Rows from block 3 of the denoiser of a small text-conditioned image diffusion model, named by matrix and row number. Rows with one number within an expert belong to one neuron, the router's apart. Each number is 50 + 10 x the weight over its row's rms, rounded and kept within 0 to 99. All counts start at 0.
After each expert's rows are labels from the 100 images, of 14976 (inputs lightly noised), where the router gives the expert most weight on average: "top examples" is what is common among them; "patch colour" is the nearest of a few named colours to the mean colour under the peak. Only what is clearly more common there than usual is listed. The data: photos of plants, animals and fungi (iNaturalist).
# router: router (model.blocks.3.mlp.router.weight, 16x160, trained with AdamW), inputs 0-53
# up: expert up (model.blocks.3.mlp.up, 16x160x160), inputs 0-53
# down: expert down (model.blocks.3.mlp.down, 16x160x160, transposed), outputs 0-53

# expert 0
router.0:47 35 51 53 52 29 58 45 64 49 55 59 47 28 65 37 51 45 32 69 47 52 41 34 45 41 36 54 39 48 50 40 49 31 52 45 51 42 49 50 51 65 45 56 39 47 36 44 49 37 47 56 60 63
up.0:60 49 45 40 54 59 60 46 68 44 55 51 40 57 53 42 64 51 49 63 55 60 37 55 57 32 52 54 31 49 60 57 59 52 53 41 60 42 54 41 43 39 43 40 55 36 52 46 52 53 51 47 25 55
down.0:51 39 70 49 42 38 50 53 51 68 45 41 49 38 73 53 42 51 60 60 45 66 42 65 51 43 50 28 29 44 52 45 53 75 56 44 65 44 45 53 50 47 53 62 48 56 41 59 39 50 58 46 59 36
up.1:40 62 63 53 41 53 49 55 45 55 51 61 66 65 58 56 55 64 58 50 53 58 61 70 61 48 45 24 50 45 51 68 50 35 45 48 40 77 52 54 42 36 45 60 62 52 58 60 50 47 53 52 66 52
down.1:34 33 41 43 45 57 54 38 41 59 53 33 50 39 55 37 48 50 67 45 68 39 43 46 55 54 37 59 57 50 59 47 55 55 51 54 67 54 42 47 40 48 53 47 69 51 42 42 51 56 63 58 43 70
up.2:26 44 50 53 42 52 73 67 51 46 54 39 32 58 45 63 71 48 55 47 59 54 38 54 60 48 71 39 51 43 49 40 46 56 57 60 54 57 57 56 57 51 45 44 49 44 53 55 54 53 52 43 42 60
down.2:40 53 53 48 47 70 67 64 47 25 46 52 23 45 66 46 41 53 35 48 51 53 60 73 43 44 67 47 64 48 29 52 56 73 70 35 42 43 60 55 50 45 49 50 65 59 46 38 42 60 49 43 50 47
up.3:62 45 23 50 56 47 58 55 57 58 49 52 49 55 56 66 45 40 61 54 53 53 30 44 41 55 49 34 62 48 66 51 47 49 24 59 47 57 61 42 34 50 53 69 34 57 56 53 55 44 57 53 47 43
down.3:57 47 41 48 41 53 52 45 52 57 49 51 60 56 54 39 58 63 61 20 56 40 56 27 49 48 36 59 51 52 54 51 51 63 69 54 49 71 49 51 58 60 64 57 51 51 63 48 48 45 73 53 29 60
up.4:51 52 44 53 48 52 58 46 57 61 45 37 42 55 43 17 51 65 49 50 56 41 45 36 50 48 41 47 68 47 60 51 52 48 53 57 40 67 49 67 49 51 68 54 56 44 41 41 59 51 55 54 49 58
down.4:41 46 55 46 53 45 40 45 57 46 54 49 48 46 57 39 42 47 45 45 54 57 44 61 57 61 45 31 51 55 70 33 51 38 40 50 40 49 16 47 45 49 51 49 57 44 61 56 39 31 46 54 54 62
up.5:36 50 36 43 55 46 38 34 60 47 52 58 52 34 53 46 43 67 45 54 48 78 41 52 54 63 34 64 49 29 45 55 45 44 50 50 47 40 27 54 51 45 48 49 38 27 59 67 56 62 36 49 61 59
down.5:47 38 67 46 59 45 49 70 50 42 47 50 44 57 57 65 47 49 44 45 42 49 62 43 52 45 72 18 36 55 70 56 47 42 47 47 41 50 46 53 64 67 63 40 46 50 58 53 52 53 41 35 31 48
top examples: class Aves; order Accipitriformes
patch colour: white

# expert 11
router.11:50 52 37 50 47 49 47 54 24 45 49 61 55 41 52 51 50 45 51 49 54 40 61 37 61 41 49 77 51 47 47 42 54 42 61 59 51 45 78 29 35 53 49 18 59 41 56 48 51 57 52 55 55 43
up.0:48 43 56 41 54 65 27 67 30 47 45 51 45 36 49 57 41 53 41 46 63 46 49 73 47 66 64 56 69 45 62 60 61 54 38 48 39 50 67 43 56 46 38 43 20 58 66 59 40 36 50 50 51 49
down.0:42 34 49 59 50 33 77 38 53 58 54 54 51 49 50 50 32 51 45 42 38 45 49 41 41 51 36 45 64 66 55 55 38 67 38 58 52 48 45 53 46 38 31 60 45 60 54 55 08 55 33 40 61 40
up.1:40 46 50 54 44 56 60 47 49 43 59 69 39 60 47 39 37 48 45 59 68 55 42 53 48 62 43 54 44 35 67 55 68 31 44 34 35 52 45 67 41 71 41 39 39 57 53 62 54 57 54 44 42 58
down.1:52 49 52 48 60 55 44 58 50 50 53 52 47 49 38 56 54 62 47 41 46 58 50 39 35 61 58 58 51 47 42 56 65 40 55 42 44 35 50 46 41 45 48 66 43 47 34 59 49 49 49 30 41 54
up.2:49 48 78 51 49 58 57 47 36 69 47 70 51 49 69 45 60 50 54 50 49 58 55 42 49 59 53 63 51 40 51 43 47 53 47 42 49 53 39 50 44 31 53 49 58 32 44 57 47 72 37 46 52 53
down.2:51 43 46 50 57 61 50 48 38 60 37 61 52 60 56 38 67 31 32 49 58 30 57 59 46 53 49 51 63 57 32 38 56 49 45 47 66 54 42 59 51 62 44 54 50 47 45 42 43 43 54 49 45 48
up.3:64 44 31 51 59 67 34 45 53 66 57 46 41 64 51 54 56 43 40 44 70 55 41 30 56 47 56 55 58 54 48 50 46 44 48 44 30 45 54 48 38 51 33 43 42 56 38 58 53 49 56 48 46 66
down.3:37 58 45 42 76 44 60 65 46 68 36 60 61 59 71 34 47 70 51 45 44 45 43 45 50 54 38 51 51 57 60 52 60 39 41 37 51 46 55 42 54 64 50 37 72 53 41 36 48 40 50 53 50 34
up.4:81 36 35 45 52 53 67 59 59 44 56 51 46 50 31 54 47 48 48 48 43 49 51 54 46 60 59 45 47 56 41 51 40 56 46 42 47 51 64 26 35 66 65 43 61 46 54 44 45 63 72 37 26 44
down.4:62 45 44 45 51 45 29 45 47 55 47 51 45 64 32 49 50 50 47 50 44 56 59 55 51 41 40 54 51 38 62 67 67 65 62 39 32 44 55 44 55 60 69 56 60 39 60 43 41 46 48 49 47 56
up.5:55 49 56 43 58 48 61 66 31 41 36 39 53 48 49 49 42 47 52 51 55 43 50 71 55 50 63 57 57 48 44 68 44 60 32 42 35 70 54 56 40 66 57 58 24 62 72 41 41 67 63 46 45 38
down.5:49 60 28 48 45 55 55 40 57 76 59 66 43 53 48 56 52 56 47 34 28 49 51 53 56 46 40 44 44 49 62 39 46 66 42 42 57 51 57 42 50 39 53 64 55 49 52 38 47 45 34 56 48 62
top examples: class Aves
patch colour: grey

# expert 14
router.14:42 55 21 44 29 65 67 60 58 34 52 30 51 58 53 47 54 69 49 63 62 48 37 33 45 53 46 52 66 54 50 56 52 38 61 40 49 54 43 33 67 28 51 72 48 50 53 55 55 48 63 64 56 63
up.0:56 74 42 58 49 71 63 59 46 45 41 48 64 60 66 46 54 41 43 46 58 48 44 29 47 60 37 39 42 36 43 35 48 27 73 59 34 52 57 72 58 58 61 45 46 55 42 53 46 69 51 38 53 52
down.0:54 61 54 52 57 54 76 35 62 52 47 51 39 49 42 48 64 45 51 45 53 60 32 50 52 37 52 41 46 53 49 51 60 49 46 28 46 54 57 56 48 60 36 45 48 49 42 51 33 67 63 44 44 55
up.1:51 45 46 64 58 56 48 49 55 53 47 42 49 60 57 46 35 32 55 35 39 58 50 46 45 36 48 69 30 51 31 46 61 43 53 40 42 71 60 61 44 57 59 55 51 46 52 44 43 48 62 43 58 50
down.1:33 52 44 63 39 44 50 51 74 48 47 51 35 56 25 50 54 62 68 42 54 57 26 45 42 37 52 42 44 39 55 54 52 29 66 59 57 59 63 44 53 55 54 42 69 34 35 47 32 36 61 46 52 44
up.2:49 46 44 75 63 57 49 48 66 51 55 56 61 47 48 54 74 50 37 46 46 57 32 47 71 35 57 60 38 60 46 45 44 54 59 67 43 53 57 60 44 40 44 49 60 50 59 33 76 61 33 48 58 59
down.2:55 53 45 62 48 54 47 31 40 50 43 60 53 34 70 65 50 62 58 45 62 74 59 58 65 30 58 45 40 48 48 43 38 47 64 39 33 58 50 48 41 58 57 61 50 55 34 79 38 50 45 65 51 47
up.3:36 55 60 57 46 41 50 44 53 72 47 65 52 45 34 54 55 59 37 46 58 40 47 48 51 49 33 33 37 44 50 46 54 43 52 45 49 62 38 54 31 57 47 44 57 40 61 54 44 57 46 35 37 49
down.3:56 48 50 50 55 50 34 47 53 57 34 66 50 30 59 31 51 44 38 57 65 70 51 42 60 63 45 46 45 46 54 45 53 44 47 46 35 51 36 66 40 61 46 37 59 62 69 48 59 70 56 30 38 56
up.4:44 39 41 54 56 50 50 69 43 56 48 54 54 28 73 56 52 39 28 53 63 52 51 43 64 43 61 48 55 41 42 63 55 47 52 40 64 42 34 54 47 47 44 64 78 42 69 61 62 52 55 50 59 35
down.4:43 66 61 33 46 52 53 50 44 45 51 56 56 53 46 57 45 55 72 56 46 41 51 44 82 40 73 53 57 30 67 43 62 40 44 67 50 58 33 56 63 46 59 50 53 52 49 37 38 56 61 57 45 52
up.5:56 52 45 49 36 51 58 44 32 58 54 34 50 70 67 49 44 39 42 55 66 40 33 47 42 55 56 48 52 53 51 48 54 48 41 61 32 42 58 50 33 34 61 57 35 48 75 70 51 54 54 48 61 57
down.5:52 47 31 54 43 62 57 55 40 59 59 43 71 58 62 54 46 54 44 48 45 72 53 54 60 43 52 43 34 56 33 54 39 57 63 58 53 48 48 47 53 57 57 51 52 43 60 58 58 36 48 47 52 55
top examples: phylum Arthropoda; class Insecta
patch colour: orange

# expert 7
router.7:51 46 43 45 40 27 33 47 40 52 51 42 43 38 69 40 42 44 31 62 49 40 56 45 53 30 46 65 36 46 37 49 53 58 51 58 56 65 56 28 51 67 56 47 57 63 48 40 47 39 58 61 60 55
up.0:29 49 56 44 60 42 39 42 51 43 60 78 63 45 54 54 58 47 47 68 49 45 67 48 54 37 50 44 24 24 48 62 47 58 60 49 56 61 53 52 41 55 40 50 55 61 45 58 59 48 39 54 53 45
down.0:77 45 55 56 58 35 63 59 71 40 51 51 45 53 51 33 63 68 50 45 51 40 54 69 43 51 56 45 56 60 43 57 47 38 40 43 36 35 50 57 26 49 62 61 38 38 43 57 55 47 45 43 46 53
up.1:48 53 50 50 77 53 49 33 29 55 61 64 67 35 44 40 48 57 49 48 62 55 36 60 42 34 47 45 37 58 39 30 49 65 54 42 60 44 57 52 38 47 47 36 50 41 50 28 47 38 34 50 29 74
down.1:50 61 65 52 58 54 53 59 41 55 44 41 27 48 40 39 55 51 60 43 57 55 53 49 56 64 55 41 51 49 80 38 52 65 38 45 44 32 57 55 49 45 26 36 69 45 43 37 40 55 55 34 34 63
up.2:43 43 35 48 55 24 47 54 70 75 51 51 48 52 41 46 63 42 56 53 57 86 52 68 40 41 43 45 57 48 46 40 49 42 48 40 56 39 41 44 52 41 48 42 57 47 53 42 51 56 50 54 63 34
down.2:44 51 33 56 33 48 42 47 43 60 54 60 52 58 57 55 42 63 39 43 28 43 51 56 42 47 47 33 37 49 62 38 41 61 41 44 45 45 40 45 52 41 46 51 41 51 53 52 44 42 40 55 55 58
up.3:44 49 61 70 46 32 64 72 51 50 35 47 59 50 50 62 50 58 75 45 42 39 41 51 37 54 62 49 36 81 64 56 68 23 52 71 57 44 61 48 50 53 47 45 46 47 59 40 43 49 51 50 53 54
down.3:56 26 38 52 49 56 59 26 39 52 61 52 56 50 53 57 66 46 71 56 45 50 39 27 49 39 52 50 41 30 46 39 57 46 45 99 47 55 48 64 55 61 43 59 55 49 63 40 42 39 32 52 53 45
up.4:50 57 40 51 65 67 59 59 60 44 48 59 42 49 49 27 40 43 62 52 53 42 53 53 46 60 60 48 58 56 54 51 60 53 51 38 47 37 23 32 67 47 50 57 51 39 53 56 43 49 54 46 39 43
down.4:53 43 54 42 68 41 54 55 56 29 57 51 50 29 44 68 54 62 37 33 43 46 66 54 47 46 43 41 43 48 37 60 41 50 43 56 53 62 37 65 53 53 54 57 46 40 39 27 51 27 45 51 38 42
up.5:55 51 60 53 34 54 39 54 29 59 57 47 46 51 53 40 49 48 55 41 52 40 35 61 55 72 54 43 44 40 56 48 59 44 46 49 65 43 63 59 60 39 63 50 63 29 32 64 54 34 38 60 49 54
down.5:60 32 35 46 60 47 56 46 54 75 51 29 49 38 62 40 49 35 53 62 65 52 53 65 49 29 45 59 50 57 51 50 50 48 62 65 43 57 46 50 39 64 74 38 34 43 38 60 52 47 69 59 62 39
top examples: phylum Chordata; class Aves; order Accipitriformes; family: Accipitridae
patch colour: white

# expert 2
router.2:36 42 66 48 31 49 52 55 68 74 56 55 50 55 62 55 47 35 52 57 61 61 36 37 48 57 50 54 39 52 35 35 49 37 49 43 38 32 39 57 58 44 43 48 42 19 45 62 47 49 61 63 59 62
up.0:63 73 59 45 47 43 38 48 47 75 44 49 49 60 46 36 51 59 57 61 52 49 47 54 44 51 57 45 42 48 65 63 51 68 48 49 61 55 21 48 56 54 37 43 52 40 41 52 54 74 48 50 52 53
down.0:57 41 44 55 32 56 41 39 43 55 45 52 42 47 54 52 47 62 52 56 33 75 43 36 49 33 59 45 43 59 47 59 45 49 73 58 69 55 54 46 48 52 52 35 47 55 51 37 47 64 44 63 50 68
up.1:54 50 54 40 49 39 55 54 56 39 39 64 43 45 28 35 45 61 51 58 63 57 49 46 63 65 40 41 46 62 62 51 60 51 51 54 48 59 36 60 49 57 44 52 46 20 47 44 48 44 61 67 43 48
down.1:62 46 47 44 59 31 40 60 43 66 49 31 67 48 47 53 57 56 54 50 46 63 55 54 43 50 58 36 55 44 47 58 55 39 53 53 50 43 47 46 44 53 62 60 41 64 40 55 50 64 46 60 44 64
up.2:39 42 36 46 48 43 51 54 56 47 48 35 48 51 61 72 51 53 50 30 44 39 53 60 40 48 44 60 44 46 64 67 50 53 72 46 46 62 55 45 37 66 47 55 46 54 56 57 47 60 47 44 56 37
down.2:45 38 69 51 50 58 37 54 51 61 51 44 56 67 53 46 50 46 41 39 28 49 53 46 53 63 62 49 53 44 43 54 55 55 38 50 23 48 49 29 58 39 41 62 62 74 48 46 46 44 46 32 41 51
up.3:50 41 49 49 63 48 40 45 55 60 40 50 48 60 59 41 41 41 55 42 54 62 44 59 43 52 55 47 39 43 47 47 58 53 41 68 33 39 46 41 51 63 40 23 39 44 37 54 65 37 51 50 49 45
down.3:33 61 56 47 60 60 39 46 34 40 50 60 47 62 55 65 38 46 55 31 48 60 56 57 52 52 57 48 47 51 43 40 53 28 58 51 51 62 40 46 39 28 59 46 72 55 60 49 55 58 45 46 37 44
up.4:48 52 48 50 50 50 58 52 44 53 41 48 47 63 57 36 40 43 39 42 56 50 65 52 40 46 49 57 24 52 52 62 34 65 41 56 40 47 54 45 54 42 63 70 62 38 38 53 49 64 42 60 37 64
down.4:49 58 49 44 39 50 42 52 39 30 56 70 50 35 47 39 64 49 44 43 46 58 56 74 49 68 46 51 41 50 64 61 46 55 60 56 54 43 37 37 52 44 54 53 43 51 49 57 50 44 49 45 52 47
up.5:59 40 41 45 47 44 67 52 43 57 60 54 59 59 66 54 55 37 43 57 62 55 51 53 57 43 55 40 52 53 59 54 41 61 41 51 30 29 44 37 62 66 44 33 49 60 54 49 47 57 57 56 59 58
down.5:64 54 44 49 58 43 53 56 40 47 71 42 44 44 27 55 44 26 48 45 44 48 39 47 49 51 60 58 43 45 55 69 46 66 34 53 59 54 49 53 22 39 44 54 43 44 62 46 51 41 53 45 57 64
top examples: phylum Chordata; class Aves; order Anseriformes; family: Anatidae
patch colour: grey

# expert 1
router.1:50 62 54 49 53 30 45 55 40 46 41 76 49 63 54 58 51 32 46 23 45 43 55 49 49 53 45 45 41 50 69 40 51 72 47 51 61 69 56 58 51 67 46 53 45 56 49 51 45 49 52 59 41 52
up.0:42 47 46 64 37 47 58 49 34 52 38 46 48 40 50 55 55 21 59 34 43 56 42 35 53 56 55 54 57 72 53 56 54 53 58 52 40 37 52 72 67 55 36 49 58 45 56 53 39 53 44 54 70 49
down.0:36 67 42 62 60 46 57 50 45 50 31 44 62 52 65 49 48 49 42 49 54 46 60 45 60 64 49 42 50 82 46 71 58 52 32 60 63 52 73 34 65 57 45 57 36 53 32 57 62 59 65 65 63 43
up.1:38 47 39 58 50 43 54 31 20 56 59 60 30 44 53 55 32 54 54 53 47 46 54 59 50 28 46 50 53 42 37 60 49 60 54 35 54 50 85 49 47 62 57 35 51 46 47 56 49 49 35 42 51 49
down.1:53 43 35 44 46 55 42 67 48 50 29 56 75 68 49 53 33 54 48 46 53 60 56 56 55 68 60 52 47 54 55 56 46 57 48 30 40 33 34 57 44 54 60 56 42 53 41 63 52 55 53 59 43 52
up.2:57 33 34 53 66 38 54 54 39 45 53 66 51 48 42 53 39 66 60 26 43 43 58 53 55 58 41 31 40 38 55 44 50 54 43 57 58 71 53 32 50 56 45 53 52 57 54 38 67 58 38 54 41 54
down.2:64 41 62 36 52 18 54 56 51 45 49 52 59 49 42 50 42 42 62 71 70 44 44 52 36 43 59 73 42 62 68 56 48 61 41 65 42 46 43 31 52 48 57 64 56 53 60 37 61 51 72 41 33 57
up.3:40 59 67 56 56 45 41 44 67 45 64 78 52 59 55 49 48 47 51 33 31 66 38 40 50 48 41 58 54 49 47 47 51 61 55 52 62 49 49 41 37 41 54 41 45 54 52 57 51 51 51 54 61 42
down.3:54 55 55 51 43 48 52 61 47 54 48 76 48 43 49 45 49 45 53 49 52 56 52 36 54 46 56 59 54 47 42 48 47 60 54 49 47 65 45 61 61 62 54 42 52 60 48 44 45 48 42 43 41 54
up.4:53 41 47 37 54 37 60 54 48 60 62 57 50 57 57 48 58 38 37 55 48 49 22 41 47 65 53 39 37 72 65 61 38 51 23 52 56 58 30 50 63 29 31 63 46 59 54 54 48 49 48 58 53 43
down.4:69 56 40 66 46 31 53 51 44 51 52 63 53 56 57 42 61 49 43 37 32 63 46 53 54 50 44 43 44 27 53 55 65 53 55 54 63 66 61 44 36 47 60 46 54 50 60 56 33 38 59 41 30 59
up.5:53 44 59 40 59 43 61 56 46 67 68 50 67 55 26 60 49 48 62 43 66 53 69 51 46 61 66 45 53 56 51 49 50 56 43 48 46 47 42 55 64 44 57 56 56 58 45 55 47 48 65 54 51 54
down.5:40 47 48 68 60 60 40 36 53 47 29 40 26 51 54 46 51 52 60 54 44 45 53 77 60 30 27 56 60 41 41 36 61 57 44 44 50 38 60 73 40 53 43 44 70 47 48 47 47 54 32 34 58 44
top examples: phylum Chordata; class Aves; order Passeriformes
patch colour: cyan

# expert 13
router.13:51 56 66 50 64 44 41 49 35 46 36 56 54 53 42 45 56 53 54 45 54 22 64 42 64 41 62 49 36 44 63 51 54 51 57 58 58 51 72 59 43 49 36 50 52 57 56 43 39 54 53 59 52 43
up.0:73 64 72 57 48 53 36 48 45 51 51 40 49 62 47 67 43 42 46 40 39 72 41 32 53 65 51 58 52 42 40 57 57 53 40 37 65 52 64 57 50 51 39 53 44 53 60 45 59 49 64 42 54 67
down.0:41 37 41 53 46 47 58 57 48 54 37 46 46 55 72 51 61 46 51 49 53 47 25 49 39 46 72 55 34 49 44 34 55 52 48 49 56 67 70 36 36 62 45 51 41 64 47 56 35 42 40 48 80 52
up.1:54 58 58 44 60 44 61 61 43 63 53 47 59 62 45 37 38 59 45 60 57 44 63 37 49 49 50 62 50 49 49 54 45 57 44 47 68 52 53 63 38 72 54 53 57 31 62 49 55 66 51 53 42 53
down.1:47 39 30 48 53 49 44 52 51 56 48 81 52 37 47 52 50 64 54 56 35 58 45 46 51 46 48 48 34 56 69 55 59 67 48 37 45 51 48 54 42 39 42 61 51 52 59 39 48 35 51 50 54 58
up.2:39 62 54 51 72 56 44 46 32 56 54 66 52 64 60 26 43 57 45 47 59 50 58 67 51 45 41 67 49 44 50 47 54 38 33 51 54 43 52 44 30 65 41 22 61 49 57 49 65 74 36 53 51 39
down.2:54 40 33 59 63 44 62 46 38 59 45 29 53 34 59 66 41 48 51 46 41 33 42 47 48 51 39 46 27 51 53 44 56 46 57 50 61 45 66 51 67 27 39 27 48 72 55 53 50 44 53 49 50 48
up.3:51 56 63 51 61 35 62 64 47 71 49 60 45 38 62 36 43 50 41 47 41 36 42 36 33 39 57 45 50 48 48 40 50 61 53 48 25 35 45 50 59 44 41 45 46 74 39 56 46 48 47 48 45 56
down.3:31 56 44 50 48 49 55 41 71 50 47 51 39 47 34 46 47 30 43 60 47 61 37 44 55 46 51 50 60 54 56 34 48 58 45 48 65 64 53 60 56 56 48 50 47 52 50 48 45 45 61 52 45 59
up.4:42 47 84 61 47 39 43 51 51 50 38 24 62 28 58 47 46 36 47 57 48 71 52 67 66 50 49 54 49 48 28 55 51 71 50 50 47 64 58 67 45 42 50 51 63 57 36 54 40 55 52 38 52 48
down.4:63 45 40 58 51 47 64 62 45 54 49 52 72 48 41 54 40 48 44 44 40 45 44 71 57 62 45 60 46 40 38 47 55 31 47 46 75 54 79 52 41 57 51 49 52 46 71 36 54 47 65 35 49 52
up.5:43 46 54 48 51 43 61 47 51 74 52 43 33 39 34 40 45 33 40 47 59 39 48 48 41 60 51 38 43 47 45 59 44 38 34 49 60 49 41 53 44 55 67 54 49 57 60 44 47 37 53 59 47 40
down.5:39 45 47 56 50 55 58 39 42 66 64 33 33 53 42 32 75 66 53 58 55 41 50 50 61 71 57 55 31 29 36 65 56 64 48 35 51 52 43 52 62 37 38 68 52 54 40 53 48 50 72 54 59 57
top examples: phylum Arthropoda; class Insecta
patch colour: green

# expert 6
router.6:45 43 55 50 54 61 45 38 46 54 45 63 46 42 70 33 48 46 43 35 38 41 52 53 47 42 41 71 55 54 57 44 50 54 42 48 56 44 44 37 53 48 65 42 57 66 51 41 52 45 34 35 65 32
up.0:30 41 47 49 45 34 53 64 52 56 58 58 51 50 60 47 56 26 48 67 62 58 62 39 52 58 57 57 48 58 55 52 46 74 46 54 50 36 52 55 62 54 54 59 50 60 57 51 50 53 54 75 59 43
down.0:63 55 50 64 51 58 59 38 66 61 45 52 47 62 46 59 48 48 37 58 53 45 55 50 61 66 39 58 70 36 50 47 53 55 44 47 52 37 62 48 61 51 50 57 67 40 62 35 65 50 40 46 39 75
up.1:31 49 50 54 51 52 51 48 69 36 55 57 60 37 63 53 54 48 49 36 55 64 30 51 54 48 47 76 47 53 55 51 49 65 53 42 51 50 52 50 52 24 52 42 36 48 48 46 44 66 43 42 16 42
down.1:56 46 51 43 61 43 37 50 51 39 42 59 41 29 64 61 52 60 59 46 57 46 39 44 43 56 58 29 45 49 59 55 54 49 46 52 52 52 36 49 49 58 46 32 28 65 54 55 44 62 61 64 42 53
up.2:49 48 36 52 56 32 55 81 62 42 51 68 57 47 47 45 55 51 54 48 56 39 39 46 52 63 49 51 53 55 45 52 43 62 32 50 54 43 62 46 46 47 58 47 30 43 41 60 44 48 60 50 47 54
down.2:39 35 53 54 65 51 60 52 52 71 52 48 64 54 41 46 49 30 42 51 61 45 54 63 52 59 56 57 66 47 46 45 47 60 42 50 39 44 51 48 39 55 41 64 69 51 47 37 59 37 70 56 51 70
up.3:47 49 48 55 62 56 47 34 39 45 54 35 55 27 44 44 44 54 37 33 49 54 38 49 53 39 50 68 60 43 67 36 43 40 53 54 50 38 54 42 40 55 44 49 50 63 48 52 54 70 54 43 46 57
down.3:46 46 50 56 50 58 41 41 50 67 53 36 57 65 42 57 53 45 53 42 50 34 64 53 50 53 46 72 65 44 56 49 43 44 59 59 66 33 58 49 53 42 61 56 40 37 57 48 53 70 55 46 57 47
up.4:51 53 66 43 56 37 55 49 44 59 72 49 48 34 53 67 59 65 44 41 51 53 57 72 54 44 56 62 58 50 56 75 43 46 58 57 45 47 52 42 51 53 48 41 50 52 33 44 42 43 46 55 48 67
down.4:46 60 37 50 65 53 54 45 46 48 60 61 46 35 56 66 58 28 46 53 52 39 49 63 50 60 50 43 54 50 59 48 51 51 61 61 43 57 63 63 48 59 40 36 48 56 43 46 38 46 73 63 46 44
up.5:40 49 54 49 43 55 55 58 49 59 58 56 50 52 66 35 58 61 46 38 49 58 58 58 49 47 50 39 57 39 74 38 51 43 59 47 40 42 59 41 40 59 54 58 58 54 48 60 57 53 46 62 51 62
down.5:37 42 35 44 62 69 42 56 56 58 55 60 57 57 52 36 48 29 45 41 41 60 63 61 46 41 56 48 38 58 41 30 48 54 33 55 65 34 46 64 31 45 44 47 52 77 42 44 54 53 53 26 48 56
top examples: class Aves; phylum Chordata; order Accipitriformes; family: Accipitridae
patch colour: cyan